{"model": "image captioner", "dataset": "regions of photos with short descriptions (Visual Genome)", "train_examples": 50862, "image_size": 64, "crop_scale_min": 0.7, "horizontal_flip": true, "translate": 0.12, "tokenizer": "word", "vocab_size": 6471, "encoder_arch": "resnet_bottleneck", "encoder_norm": "batchnorm", "encoder_activation": "relu", "encoder_depths": [2, 5, 5], "encoder_kernel_size": 3, "encoder_stem": "deep", "encoder_avg_pool_shortcut": false, "encoder_widths": [256, 384, 576], "fusion": "cross_attention", "decoder_width": 192, "decoder_layers": 6, "decoder_norm": "rmsnorm", "decoder_norm_position": "pre", "decoder_activation": "squared_relu", "decoder_mlp_ratio": 4, "decoder_head_dim": 64, "decoder_fused_qkv": true, "decoder_bias": "all", "decoder_qk_norm": false, "decoder_parallel_block": false, "decoder_inner_norm": false, "decoder_drop_path": 0.15, "decoder_positions": "learned", "decoder_cross_attention_every": 1, "decoder_tie_embeddings": false, "init": "orthogonal", "residual_init": "none", "optimizer": "muon", "muon_scale": "match_rms_adamw", "lr": 0.0022, "momentum": 0.95, "nesterov": true, "orthogonalizer": "polar_express", "adamw_lr_other_params": 0.0016, "steps": 3700, "batch_size": 64, "epochs": 4.7, "lr_schedule": "wsd", "decay_fraction": 0.3, "final_lr_fraction": 0.05, "warmup_steps": 70, "weight_decay": 0.4, "adamw_weight_decay_other_params": 0.01}
Rows from block 2 of the text decoder, named by matrix and row number. Rows with one number belong to one neuron. Each number is 128 + 32 x the weight over its row's rms, rounded and kept within 0 to 255. All counts start at 0. Numbers have three digits each. After the name is the row's rms in percent of the matrix's.
# fc1: MLP up (decoder.blocks.2.mlp.fc1.weight, 768x192), inputs 96-191
# fc2: MLP down (decoder.blocks.2.mlp.fc2.weight, 192x768, transposed), outputs 96-191
fc1.180 008:104161104131160138154175090124166129176160153159125141134132141101109102039107113111146121121171104134182167136137175124115155068108188152142140112149161124150084140160197122094119076085143128141091116140118164106150177091132098207065155098088153133099094139070104012085162204138141143115
fc2.180 008:096178105148106157096131073192137209117114179091132120140160092133138114093155154146096124134158086130056152117130165196121117158147127123147155169129111086154090143145102114172146126144140131121136049077154129186103158198112135054165170127110154178082159111098144188092098110122100124165
fc1.181 068:123092122119093105103179135121116161091058176063116140155048128091063184092153129057132125148141094147152150095107150103095122125158110157129025158176122103121157111123086132124157122123129138130099107145125150134121132159097143148134114111106140148085076170122131077092122113197137096107
fc2.181 066:151091061087149111156103121140156118088140095140140133094197139207105124122087124130155111122114141124138141140079151118146152148126135087084138083114163201135098068159146117124094182123097118095150125100140164147184150130159132146129096117110193091151133123135121086134095121169111091191
fc1.182 124:076179154127167075065148106135086120155132117092119124143126094170161122141097136136079118107168113084120138095077144152194152104168098079177138145185133115100166118138103158148117147120136109159145131153155141183136074131089065117210125069099066080125131105118094080139162126099139089162
fc2.182 114:117116143076112161089077157128135081138145128132094174116144130073152138138186144117134116080090177120074148108119169110106117118182144110108099089125092105094091113100202102131087183098096095145121142136194080151166122103150171091110144127109130120136192145095114070118180147083141089114
fc1.183 021:097141089157117135097133063164138124076118160119175120137125164130145127082095115129132136167156167167174168121156099108086103101122146132118135066081126153201141130138128161101079127152115156136133093104143137073091179160131155147174137172099119075127126148110165085133166132084087128102
fc2.183 021:099153145157107124091140130087115130113138144146136044125134170142152105078093156127137165016163133050143133112176138087085150107136108158137135044175174110193147145152098188131143103118148136144179168100181108109111179128129145124101147130160123093117118095138079139077127138103192193102
fc1.184 048:062102155133080129112240134120170122161114108125115097178112226146141111100110160094165121150116129118186132113099092117125171124157161122137151147121213170159153187114143114170127107125142158064182103132174172133177162106077143096161132117146198175111160122072131133074124128088124166121
fc2.184 055:095203075121156120151155147118115102134141074118104125161131127158076098088079170182118095158118156113133141090116083083155102111095135107153122148093129149170073084102195110122127131114128166170120137132110159115132142112096163160077108158152180083130085187120105153118137096148156115149
fc1.185 164:142116064096093115115111132152126110116138091201084121170123060147109115124105143122142125126125124151119125106084133102156137123093177177170193115164100144097125156164115122118115168224144150074157144178123146143078084127122120086079132075109112128100141072159099138105121142133146117130
fc2.185 153:180079147165088146045102128136130132137112110099112067142131119124082151132185097107066094134091106099102112131084168123125144101150110086129087076086083141102178176183126082129133177158086157093127162139104107110082073119119130184156141118112170164109137146144148135106118200124143104136
fc1.186 034:140082101153132181172113107157126133075165112182134107147117093157119144093095116154168136166119192118164157105115099103128173171114115160107085098081094099181145094132129172103080132133115148156156148139182155116104215134133175153100117151135154144145162116084151116144158087099078102122
fc2.186 023:077145086097091130095128171108105100106166133101120103114142152123124053123117126077154107023197131078147137155127122087128116089133123131118147114146191135092168100126137161130128092150170149101111070108192145101135161110108096085154129085183107110092088101148040160103113184137133105190
fc1.187 029:187148082111167080128080069091132177181104149140133137128088090126109141170140129115080113097111126103179145073118147145102129111157139110138105084139174141073133166179148126136116175176134180140086094178100107149087046092166117094083128118116072062105095125144109132124151181153166151102
fc2.187 034:146122177092171151124146092099139126134151163145058128118123187107157105114160180162148130168160143133156126090079082178135092128137122130037118132136137097104082171183143137102163153165158123084104097148084177085100102094082075114126120097202087177155073122145097103121150089112101141111
fc1.188 068:114139159117064161100138139104198066099069099191106113109175131133180081155074095130104217116148157124068092126117123111171153103076149104123115141121146117137132182134105163139108115149138094127090100112130101180166154150195119131077085116173142150104138147119143138129158111129129156056
fc2.188 073:141102211155096140111133132121127080179110145188147196148115159157165132128139120140169117146172120156117118197103094092201111124105148138111061101157148150126137134136105189163120064094114126129089127118133145205122107101170149098142221156132148122134162106168111159145124147125161139139
fc1.189 142:135088135134126102053087071113144133162111061143145124176085132163164160123166103093134152152124138103136141138140160119141093092099087144096165165146121087144179142172174117130117053117171070075166113188135123110171085114121082106085195152113093086111104128132081104127134191178184125139
fc2.189 131:112161176124076122148061146121156113140156114177170125142079096113113095114160150060161104185071152139127125132088165121109129137157104136132120139107044152179128147141157158120086112131127107167170147091075125176085096118211179141150114121178164162113172133089075089117090108103088110143
fc1.190 141:120142108100083110143111128137153137165096136144097165123131170065126132185120121126137141088166120097118126139145111136152160140174142075171160119115138181194156141140138115102061103111108127144147080125126092143127105065084152150108154202116189112134096138129177160118116139067103111128
fc2.190 124:161165131146100110080074092080138149132139147155116095069139120143168100184096142107116128096146148094097177154159125185149088141099089129149190110124123118153156127126125130098084121157107065137118130091091054111145120123150150094162141084145086108145116116116194150127139129117122104152
fc1.191 095:055127122127164072129104119080105172187109165059112131165134119105120097152077088182118081150164113126131146126149157146122101108110137124121160094155154120102155095120141112124097171169186177098129117158134079112154141150104166102113109132114107121139089174150123121147171080140132099128
fc2.191 079:144075114109118172144130152133120105120144107152072142146127068160178123138095159161142199166137102085143078107086114134159146091178117164193146132100159088127093097111140153162169122080118075150162102122137204145120187139115074167049120127168062099140057108160107178110145125081108186073
fc1.192 080:168197089090135121086130117160091139186113178147129101150111089148109205094123084083120066150164088127136076112133128102057162150125106126127134122122143118117152167148164168098095148115200106119098156157144126136051093127159103162151106125089154086105136103100167111158099069153165120130
fc2.192 078:217131166117082096079185082159161124122098159153119114060066150101128126140140143110148137125146126184138089118129138175112136151104090146127084145092096123145141116083155118148130075120083098177052106077088136122120084162148110115190150122105098190133047153162152138203127115136118136144
fc1.193 081:081158145180140182142133098124092136116162132090112158091144078112104114160096098159084120105076172095146130142055072108125154142165103114117169108149092122123153141125094128117116135114163163101126100148158099155096122058155073071119097158068163097120113089119099169130072099136146086154
fc2.193 083:100094098146118195181133113075115170144183142098148169132144112114116185098124106174148115149178122056093075138113133101109097098145166172159138162110087046146119099137056205185083125099172164149132142110115155104125160130134132079070100100114143197150093083119104145140157092131129043138
fc1.194 131:094177154105154107162182150131103145139120128147111069126135100122108152075096211086140090097122103156122205148140177116122102119172152083084167110140157148146088108168093122140105058164090121177115076132103126127128149174150149098136191160130143173142117167130149146071115080110139081115
fc2.194 134:190149210138135147162094152197156091130155099168151117151131136164114078173101207118170161109109165147111177108148123096091099143165143168128146144166147090153114141162121080234142127130114153191078143109142119148141133073198149186095136117084124126074086181093078129146123204121160140078
fc1.195 156:119135143089153070105134116103079097165098116146117124144172129131102124069142144068168184083065078144204164112103117157089128149049131178157116137160152130106087102122144104114152123141161111134203124166078153141177173134130143119176149113117094109100196086134128185121164117153121092077
fc2.195 154:125125163084102148123172105127088140030135118087124093099114113140126153082124089141176112125134140050103141112168161098137117144088135100154144134165113094169123166151069102113097098151194154142122077094137105110119119126095165131196137133150137133130141152116068128158132134154151112079
fc1.196 154:092139116096106118085122132131039084142096148109130131164083109117102167117121090074109169076136110127104104083130154136104125142139172098155105168179146161128086144183127180090112109153130137126143132132129146146174133113170143113152123131126128145103119127161152089126101079181127097190
fc2.196 142:154087086152125200136132111138133165109115125182174115108139176142084150116114149138150172134054109102157152193160152134122175108109137119110144115086055097202069116178135114099160111153112184180135146152143097133116115169183089138097127129154090132159091144149181141171156132131122112137
fc1.197 041:087146135112149065138099121144138156152138093095178121111162146137161151090099083120132127135100179122103173117116131104139144130092155128163176133143182150174099115122118160139159145131109118165128135120068164136115146124156142159122186109094119219141103115154126085106095123128083146143
fc2.197 048:154146136089166173135109080080132080133122107085122136090157148123090102115137082119122136118111089144131118146108174106158146113170103140108096080191110143176124153176157080138129130191188129144050155166099100155180132115148111164177083109142132146081101129094143188114149149105166168145
fc1.198 178:147139164127135112097141169111126174166108136122146092076120204122124117174110131159114076151138123109105165155127061163181186167085124088135208158099147143084147113176139202131115111184140186128089169140111187164162104125138131131173098164137131096085101145173126095086127126172138133131
fc2.198 175:062093146138148152145080180127112121144077151091140099163158106115088155099095119197137167124142111185132134168173163113134079122128158113079176095049136113124084090124158118087131179110124089147146146080157182173100121111147132135104109160088190137077144107124161118161089151117135171123
fc1.199 109:111162115117121139142123153182072162095104149136213185088126097124154128114111134133145114132101180135116121119138081184204110097042177137162147152132106141052095190137162171170118144141101170114135095119101161104095098135149155122091108084091111135121154110148165095129086144120097161116
fc2.199 095:104165131121149087107138075083157164110130095112167115103108092119158120099082084103151122158090121103095128105104103144172090094155101109156135140187191168117136089144148143202138102155063145137085132098155184137148103217120089223124115177135132135119118180140153103118093144136132161091
fc1.200 143:085128156133094125101138181101126105163084141140154173115120086119069184127159146129115072060151144132088129113128207075144129128104108154056144171126156181082135169187124087182150046119136125159091124176128113114078131151103169135126107095115140090056076136164088132116111134202173127134
fc2.200 122:136116153113211151161164130148146178115128116181152156118157184178148061118141171152105097090138143097107150095104189171131133045128126137083141067119085143052127105091112076108102121140096151133159183135138191141092137087119125125119107154118100132149058149076113122101100080134133111132
fc1.201 105:108127135080095101109092161135097150098078146125150097171142093136129137177117165078103123141134152150063129166205148075109100130131043119131120142140040124158141074096122140139149106142150103102163118129114165149120104067073059108111120112153091116123121150133103150127122171140141132178
fc2.201 090:130086125142191121107142100125108145135123109086041152097195181129155152105103111147166103114127104088130189142125149146150104085162149095155110125100070118106147135162130135116100107091116114082144130116143087095118154138161172209148151098096129069098138131139112101109134113151125092127
fc1.202 057:080128112104063127138183151080120134142091105159156124120107122145140099170106201116176148127106074144146087158133126123109078119152155106121199139137173148096109174160088130145153145127185090124154143175116074191126095123132098184126129168169113101092194100163137150082160097145147117078
fc2.202 060:140133131163165103173145153132167160130151133150143119111113255121074059118135163146108182190157087163132119095140070138124187086091115168158109111093114111126113082162114142173133117176133173087131156129092134100064117133089208162145154137138072139093084152133158129185169134129145044108
fc1.203 062:167154186154132068123095194103138126134113119137145157176160091149138110157135222113097143108125095138156114171178139104104092081144120155162123125063129129104154154188121144125118093115152191201129104124091094161126167160151109157096137106140127117152122124160145148074135199157122168126
fc2.203 064:133169083165162148148000093149133180142131110136138111122139117105121078136105037090093176136140122105116175133113182141086087127117169115122073091134141181080124103118156178119107135148144097111181163141099121080107133083166154182175144139163142108190117145126134061138079131138119155142
fc1.204 082:107156166062155095145048088160087071130137089074137109130104111084056104120086138134153081111126140118109105073064142125118156133109150155115144102181167121141080088176247169119125123070145108119191172115126151147173162076133131146134154114144179174138174088132160110114121135150152059070
fc2.204 087:093154119151167117100198168143124101106157149141094171139142115116111106101172129139129104081121128107120092169197116090102158164113102169127083119131134167166070147132100178140179111122138154188077127155106127147183095121136100148196179137126129056168142026116042127127116088151108139171
fc1.205 077:123180147106144054195092169146139163165089174131164184088117189139144109133129161142118143185127036136139115141110124149111121112136116113160175095138150127109171078145113150134132092083152178107171114151064086167172061136135138128094151190144100092115118123188108145119119029152145093103
fc2.205 081:055130165112097084160118177116122169138151080152108096121129127135103137158145155119123153142120150041156140145132145125157148128195135164151120117131133163079110103090101140153090136098176176122144115109072139107084106060158115230084107121191134160169109145136058098153119117146097145086
fc1.206 174:123165099106095162146155183163130116112134173076165103157112161106184167100078149170168130042134164103125097150167164164114137125152090096126161166166143110094134146155123124087207149120158112112156126142078095090136158178118133094135165168141126118074142123169114113113134167139108117172
fc2.206 197:136125096131135166132103095143177086090140179097093108127114213115087114059131140153128082074077107166146076120155137097116043139128094099125171127116109141209078115139115138102124118133139157147135131177124144097063135186116138155112059128131171133084084108191151108108177190139142139213
fc1.207 143:102098133110086142090150136092150159140135127109097121130141141088051132201090123128196122159079130162107125129121160145147173140134072105148127158157111180153150144140149116126155099106142158179171091089123145142137101191085087119117065093143106102141108146112118133100177238142211154128
fc2.207 140:075116140133038158120117127145122102183169166167183202094168106074131127153116130088179117120062154137139170097099137187121080151141148129140159130058115167118108132147086110060144133201118200112112135126160124104170099157157124099127129087140118107178139129110132147111122108127133158163
fc1.208 104:087200158126094157121121142102142100124073189119103128135106106096113133126090200176143137144184197096183117050159144067108150145079142120121106099158175114185151142180096134107120121120194165121111125131112158185173136086144136056135133173095114116121129149076150094118046130159142135121
fc2.208 122:088114152113155115059130125087047097104090150140187090153167077143112094110156165087141087135128162164166117111143121104120150128142085136141132129100154161131084126120171126120124135183121142166110091128047113093105154147089108180096135105069190129110138204120144130131112086102096129127
fc1.209 110:096147138116138107162171178154149191131106154116180100153142121122161091118116164091172087117161159131160124102121138176200176109122134142130176131141141102147142101136111136144100101083138183116154150176108127097091115158145118113164088144134091144100120104116122096158150133159147151090
fc2.209 101:038120096077172100216190129176131129088081152115125061113137080116120082076111182123097103136142044120113125127151144141192162127095140142094200118150122130097159158134118144188153085125120081069135132085158138149121185166111106097132104122171115154127171148184108135125112116123118128086
fc1.210 104:152090116086123161160158076142148121090134071152139085143177085093101154086102086177137149112125150104196184124147135122116204090147104108084144080103114130153145132083067125120156172193134101112133158097143148094117149176087184104084132156122177137181174125064149140115134183096084102130
fc2.210 084:146112178127106136146098102076166172108168161139128163086145184074161139185113154134176126131144177132146121079184127137123135103150109158137127116250135144103133119146087145159161086102100105102115131169102165115090080110031183104134148147136110184129153150131120109098171080162167140094
fc1.211 118:126100080116106159064122114074157085191095132061128097163174108132146133170135095098164148151102105125121143120161139130130135177096108090101183169134083128114150193165103131113100126086074067117167146155121128139196177165122145159109137112123085163073053079166051158114174124147131112114
fc2.211 121:123103116174149087141123114174128231128147186180120147183120135149104149156100100078081114144100098104089144061120155177159103135142151069102158103109076117122151121091124105070157123181140092094153104165138124129158083127120166097123115151119127188170174155123149124093124129106108097116
fc1.212 129:114187175146154053147151088158109163090128207097146099142107130143161145163127114164110132097078183122118111142110152078131098112090134115151100076216161096113097178126121132056061098108180138116123075140118110121085175118158107112094173064140134082116169107143139085132136188120128122092
fc2.212 124:163096099083093162101105146119126074092128122184133094161120186190141118108183132121150121118186088133149187156177122115181142125132125070159153094178111125046096048122118117097143074119148142141209131112134106176134133136120134115093114108132122099084133166115141146147113114146142106151
fc1.213 167:175123103169135093138109155114095121108121100073109086141121165087151122082110108129099137134100082128118171143088128217052097037117161134136117071165093149138166128076154148088090085173096118144123139144139126107116087096102125146084144182130154112121094068152098127095099108139149128096
fc2.213 194:165130120112148149171117097079139133126070124116138117126180186111203129140171046106118114137115169152124137132163101199058077182145139080115141115135119133094107166132154131121136103155115120045132111139183093133079118129098131149062163116120156091164135102171104082073134162119143142138
fc1.214 047:150102118123097092122147138153143156123114104142124118085103117135150141118095066148151144148203088177129127127168165080140085103102111100124146175210101116175134100171066102128192174127136119151126132072100125085154126124122138178153181130168128134123123144084118059149129100135117157127
fc2.214 039:101186147084080118104190126134123151088096112120106135147094095152114091189150126151096175124094113113102168104176120096068126151133102110072136128127166070081102105139196156133126161167081107096121186179113161109128088051097106111196132157137126113158127130140068131117148174137105167129
fc1.215 016:155121145106148119105061151090153128153094148101169109136095120178117105174128158146080191139185117073145215159141131153128145138080096053184166081178107157098088117114148094117138112140109083115125151159104104101125129143162173151127102082145114123056131116140122139112170127084076147081
fc2.215 017:135080076136117132124165119124078182097096158130110036159168152154124086115141179121130075139173133083128108082115121171125162160112095143169188146162135161165158099125139180142086125083188099114157119059111136075152112128123119155131124135153079196157147106116163151135151122141123109159
fc1.216 150:172143135095116145153164091133087135205116141132177128167105227101162098084154136111129114064169144137121116082109183106175123167088102091101152079136204159083097090171136120106171141106182108133187114131107117181139148152122120106112178129090111114099128100168126167130114166135151084093
fc2.216 135:096165079180162114164148106148117097138079089107159134160111183083107195161077098129107125092132152130096096103145143177110112122170028142135121087119090162152102124151130120077093174129120053111142058120138058089153138177114112137159151153150156121173114125177113120149124126135122093119
fc1.217 022:104140113111074182077095108164139141151165117104140082102144112125150076096130100199104115122118195138132080115149123158144121120094173059078148128106144111125096103153093138108132129094145133101144146070076142121105119129138122053161152152147140110094139100136081119095102169134152082199
fc2.217 022:133178118114142214162116086090123144138071075144117166097118158140083197094084144175149151166128180159122086136146088099129100071115135123131088102141071065139119091087152149130118133069124130147177097167160163159154183104144181110104071124128180146130094115061148134089145104120186074138
fc1.218 015:152171109141080110118118123111116152166060154139187150094151178111157129075121192064132126131117092167123157102090184167131091151146178167116095157123157102098158129109131126076161086116147128049111097163081148128112056055133057113167167118104107120115113108159079126146091144110202109118
fc2.218 013:170128101102128183169171187096123079065133103107106116136100124114120133118169129144188131101105107100139144179137103099165085136137078165218083157174133123181143152105101165170131120126141167155116114111127098095132124154091111194136061155101155111112100119114173168109169152114124122162
fc1.219 076:133161176144092084101183149097096168149118130111135106122065086146111129111093148149118070102228128110157078085104101143205131079125198122133186142100137151084113132163137143155130125097152119097187043177105203161109118089120105161136048069078086129136107180157115115113146132139121151127
fc2.219 082:049211131108171125149116141119140143103105068117120133108044071105112141110092162163143183132171128121102098122200123145139133119149153131116168120111102110104088137161089184161151135175114106115164071131130138085121098146140131159163000128085142089148135150091121091134106121120057101141
fc1.220 112:094138155143130121136087120170177110072147115147148109143169093082150146163119142189116156147167132090148157158165078133108170132102139175119181135094143133139092173136175115106122177162127054100131135155097139074201143155147089146078111151174134121096169064107133165142155097052130138098
fc2.220 103:078040125184088060131073136119158119123199116213170091112100136143068118087136155148162155167136140138119157104150110080111159167121109092127160092168044168126124138138128125169075107095156144125105124124122142135095100178121153152083139124128194089136121145138157144099097089152144106102
fc1.221 082:134091146127115116121116142077072123149138145110133130145071157173169090074117187153100141108163112129135135079084156124176128167149090064158137110155155157118146100140140158165093118146141089104167167154140171176124136145106147082088108150103060149162146067135136169097142126164163161145
fc2.221 076:159158109156196183173119084108188079107081121116195163118155092126089135083117154126069120119108157131076156106072140153141144127132154121092120148089197085104142117092122139108117181134099140149134121098077103100138165136101173152131158111110156083118060112122125165091120170085115125111
fc1.222 060:130109167143102136127115105107102152173129196120161130166122098137087123085089102134180080121128160072133139106100126120099081140134145105152155131151139144189186102152107138147174118106088198153187136144084135154129144096137169109107129113068079122151129071186123087141078082172172103200
fc2.222 073:157114179133134119080133126152120196151157080137073097121144114111147113110095116096166120121128115121120105059162082169097165115177159196144075103109163115150118111063116127101157131168135085101133121183092156085146123111134098105109127164159124165098145104190124158103112111100043205143
fc1.223 179:117110118178147106085108121118089060122145173149159156157148109132151156051112068049102132114117109166112128134166115153183123120139111092142133098161126167140166112150131103106108119144055108100163123108131165134124112163122122128159056207110114121084109161104064136116126142193137095126
fc2.223 153:182131067183089092097177095136082149137136130148153160083178177118138138127129088129130134163153133112114171089151139134148177170170109129132113133149108152117099156171131150138120116097168153132134088128123146134121154103094176153187102125162154130176127121123141145110105176092147086142
fc1.224 077:142096098120083120156086156130118143098151142096140186083177067103135141140108103123210119090160207130143170083164097061142113099115135101149136123153108114103134104122109167203120132180162092169163120155120160139144207132118125179158067133072131147137154110122070085146106079130115131094
fc2.224 068:152173095136142103129099139160170113216130080119162126034109114176117125138121168149131092133106121143156122170069100129078197112182082138104167158142138174116090124114134101156133111156082110053091058144102143148153162142139117107154079075132132103169138132134103116067163154162134121135
fc1.225 173:140190153095105109118158077135139116137147137058222157181155110148147146175094155156140108066122127132120161118072092177125149108129162148081185128155139123119115129108147126119189146115078181147082101087081101118202101153130133189122112126164106119117145115157053092132179095136120115077
fc2.225 178:132131157116140168091158153103117120159104109107100147167094063181156060096159145169053158137080114131186107078166130099153133157133104119152165106143127092133121176139118071166129158152128211134168092078196085072087152141149121122109148128151151170139094104128123131070116154126163112096
fc1.226 025:092166150133163093074103117152121137165155096157162195099122136158158154130108109078136205120094095171106172192096146142068077079145127135141186138108081094134130129091131183125128123146157151135133102054088154158131117146120115130097090163156112097095179145125149130117205149151144157143
fc2.226 026:121151101134097127119126162101107149143158151145165142096142158081090121091118120084155044139146116139123080106137115125113170146090110165118072103139141174102167110142215099138176137159148097106136150144069184134088141129117095155141162087132074087165130120068099050119093114101186129148
fc1.227 029:104148076095154118145109095109056102130099086091109109087111132129203146155110175105140139155146194128103121116109111133164167163150130145180175123177096107126145077149131148107106113140120078188082124085129036186145108081125119106120129111113197103086152098124147225173139158103085100115
fc2.227 037:100105094151164142097099111100076102139126169097119140192078170152119131117128100109135206045116115078098103166109084147101109139124081113097181120200125090115133091115130107125183137112167158137107142136102122131102076132139149048132080140101135123149162079109149083172072147074107173113
fc1.228 033:132132094115157142084135106139102099121134150112136129177077133129133150140097111104142146200073156072167146146104106070135200142127167162199159139194131145128103165072145169132123188129141174164148099160140105104125144089159131106160138111113129092174133146147119140105156092061191169121
fc2.228 035:087145131081163156176161156103058062159140101175132122116102142171089118123099168152170143154140068120128091148164103159127103063152137131151133177161113129111103175105168103162093137125095129111080120115116113107111115118111142142065105131078088086130059088167121117086084114157119125054
fc1.229 119:101110128124071134135119144122062089105183140132137101154102130127099127033112119136103161149081132146114098125182148180149085105076128106137106100166101136124153143170099120099134176145158141089125090158096189140096134144131139095120136076154083125121149125188062115148118111172113126149
fc2.229 128:104097137149092139092146142110196096128090130112127107218104137093086126094088097149130180146138140146139121146172151167124105145106132150099156160121080127087119070116142094130186163147136156122175131086101116114102157130131103173120071115165096177088170122113145177128138124137171075127
fc1.230 168:147138151141109151104148189102155147202076173079147155119175139127146202081102162125195123123119128125130130182125149154188106130095133189149119127105120113099158123161164134097135145113123103175113124167074151153178075161083134137109145077149078084074107119190126122104122061160120066137
fc2.230 142:150076142082089104116118077069088167164123109146186113165132126132152140158106174168181160105178115104140099096143098160143129109173075141181097163128135070130114137089109164146097140129171110084176156099173124165140177133187077177104105145143095174140099122079170123154117129123163144126
fc1.231 168:150125082141091169218156162145125129146142105129119113119069105138172107113102096162105131118124076149143132161154116116137183096091160108118113103091074117168141140136101189126125118063154131094143183052149112140113178168195058148163102132130188140200136098154148161123134133170129085130
fc2.231 179:112118096170137137148078120104139144136103110067097090105171193101122162168140129082165137119063167151146078105176124171137109106165184073153054112184130104125125115122121111121120112113126126174156152100108119145150085162144112123074173114102142111109101180087102136067133165138158125104
fc1.232 091:122137152159124143083108153165162137112122151115171114129163185147153156164129207070076118109111104091190089154132093180142104115092056099142098073109080128162163087101150103139146073083181130156129108112053129140110070144114172083107129140131130042146121107120143181086143133117215123096
fc2.232 079:113079138146164164135129141063116087106155108161133149153091102110031064126111110172156119148141104143123159103078119142121095180130177117113145067089174132118109151128106093182172133097143118189090129121082099127078079100059201156132113137082100069122116126078133118157097181111101091110
fc1.233 016:110183124155074151119097122086138122139057103106145143128141115165140082132133162101133149122075099168110156167140111094115077112152126158143112152071128129174168109172148139136128124157120101153134091176069164150108097124123199116098148200091124137088075070114153144113133171177144140120
fc2.233 015:129065042080178154082151133191109076149146196128116162135134130042089111145145099165120121126134108150055102135106159195096113111150142128131150162148091153116126136148110155086108136132161120107119088119211153131147117119080173107122144116141104127149097115112136137132110068178179126152
fc1.234 157:076152162101177150149149164154172100120089105098182106136148145124217213064142172132136135151104135109153146176111138069105129130108119119133130183120133156128162134168110138089180177041145115148122100133163164124113111186132136088139124163092125108123126094138156144076104113125132164149
fc2.234 171:100174100110155123103153136118116170093167119101158096121098097127070101117197153176115064135210068122078129116134169083102127150086131112085152089166115089147106109150133179161121123128132151150124078129156108128062124128123090115127139114124152149168078131171108142111103068080150092137
fc1.235 075:113159118148081100074117170149164147152097119143118153119098087113106155130118165100128107182108125089104121087052166142083111139163137184126123136127156103114156098147089137141148200098140144128132101137105118146200101153106122141069187147096086065092063191127094182104130176097150121113
fc2.235 073:135148158183154125104129148167087159127146062157108028146148162103134125111217146119081127130126181196157141100135169135164094115166142158086121140081141127124112127165155161137137204190127084171125097149104101164071097110135158125070108138189156164157127127103168156157061099124116094107
fc1.236 071:106148063133160092117126138126144139145081160163112156121096157078092173145127067114086131102148118200129100100160188146133098189104187102145130142169165153144135112160087102115146119148157129093153135116121148121147122144144156130178103165170137105129117142156074070075146179148126105133
fc2.236 059:153119082154131144175158140067112109125098079102154086116097140151120137129129128080152134062072123113121190143150114102076096139160113168090090136169167142121054137102040161171174128120110113123104099115121126121142111143107110209096135093103136117148097164084128095150064099116098167086
fc1.237 060:116111132164047162097065122149134139145125153124144174100148137125100161095112119103131118072156172135122165089115116154210128098070089127121120121128061110101153164111134131157161134171155117126148082108130088137176117120123125118165137093120118131112113105124110135134077122170148160155
fc2.237 055:113112135093121072109157110154071126147137127169161167126126157166125148153151151112114158075115156155198132104118118140089130143163128130124091117117140158133099126121122151108138083117120159108101147075135174130169112120127157152161144099094163109146113100091095119065166149131093136069
fc1.238 061:064173110134174153165103130114192113134109092105124119109127080119125105181126126119103138123083204122154147195105101179118188111089147156111135154059094129097146200140077101044147170086097111127208170097121115176160168164147067176111153199091108118145137138165106145138153112136131097138
fc2.238 068:105099124143084165153117104112073173185123174091135070142131104146125166152103137119114147090087102080030177181181135142165090146151187109116124126176142098131135058119135144129142081149132123097107133133122105122132135098115071215159138082148057124204059129136118092153125115199128128184
fc1.239 054:098162169101091108147131061091091189108126140158154143127127122073128109140093151113120115098028090161140125136141107109139107138207186150126182116121104098135150137099140153123229174133084154154126126141085080107135119149141138124106077126100149100120141070186110132122210141120096151102
fc2.239 051:136184167124108099135174146188085113161090047106153132066113061113161076142142196112137138091117067107216150127109113155122174107145140124120145091125145148059104116125205118113130069134149098121148110116142086142060104149137080150075076130148084151198121095150180120147134079134115104092
fc1.240 036:088121132056105088171100104137045115164125120098132121123171144117199155110110151154099137095121042097106127141161132158130150151068092194108137094076123097128113130094103070110118115196122137139143141081133065133109126151150108200105083174096160169158150064149128173154132097108122128094
fc2.240 037:118087134136146157164078139176128118125074116118154089135112159105105104111119135086096151100067175125152142124172124118071132102194144111112160189166166143102154134060149131154144107105096104178138158182086130105142093080109154075074115083187079151187116129105122115115140153160072122121
fc1.241 005:121086136147146128104173114124095091157134099108142086110125161143149160052085129137119096171142109103160117139150125095215117111148104106115187083085151116138109132105113110074171060156124136139122177122166119140088178177158099104122141078099071129170071096140121158118151090094210146109
fc2.241 005:151130126140141153163071169216114101131132159174106189109136131134089085221126132100136120156140159124131116116123168129051148112156100182177092144098132079102093127147137141090174155114086135157089154182132089171141131090144165080131128121128161127072141182140209149100123110215118133144
fc1.242 033:129116119093108079133141081158106175095167094151106098189163140082098105121140150202150139153138155079144136068120120112179086140035109141119173118048111088157084172100185147122143181131171078149151107062153148180136100142190149095167134128108122169139127157139101147168171163160172101083
fc2.242 035:103138162090152099141174127116119145161168167092176150135076123138107171078130144163089126104074173146091141174102154119120139091142120079059117125220182084145154123121112135149065058154179129068168150123138141142202103119051088127088119123144156144148174137153121103160107154099138152142
fc1.243 103:112079052097119173139162144172091120154109172165113148186096157118078098147087143144158145118133119167095115177123130086120098093108144110121121117121107181151157130131142125098085144152075095101171088160073093182117158180108171124144139196165149147132121114133108108145146132163196103098
fc2.243 098:120143114129118124153170069144173151187152089148115137132164116110131104162087123062120110139147058158121136143123120146133170131187152167106102132143173124101144155170123156126147127117047161119134147083205184107137122066142116086056084150126105131098108088189113205105119153113137175119
fc1.244 038:114160130134076087107154174089102087202126131129148116069128113108118123123140125109134135130123145122103157174125088117102091088135170121123117182137109146095058118165150065119188122084137182159092135130135110166120091170147129131164118123119114111078161118191117143115119176191057173123
fc2.244 043:167146169086163152131123076155115099156143082159128094129106116100130117186105064146114138092143201204089100143139152123145089183179148129114119153144090114126143160096158173156092123159090076138130139119205194151219123098115163165096134165074088160143105122103097118132093127177097092117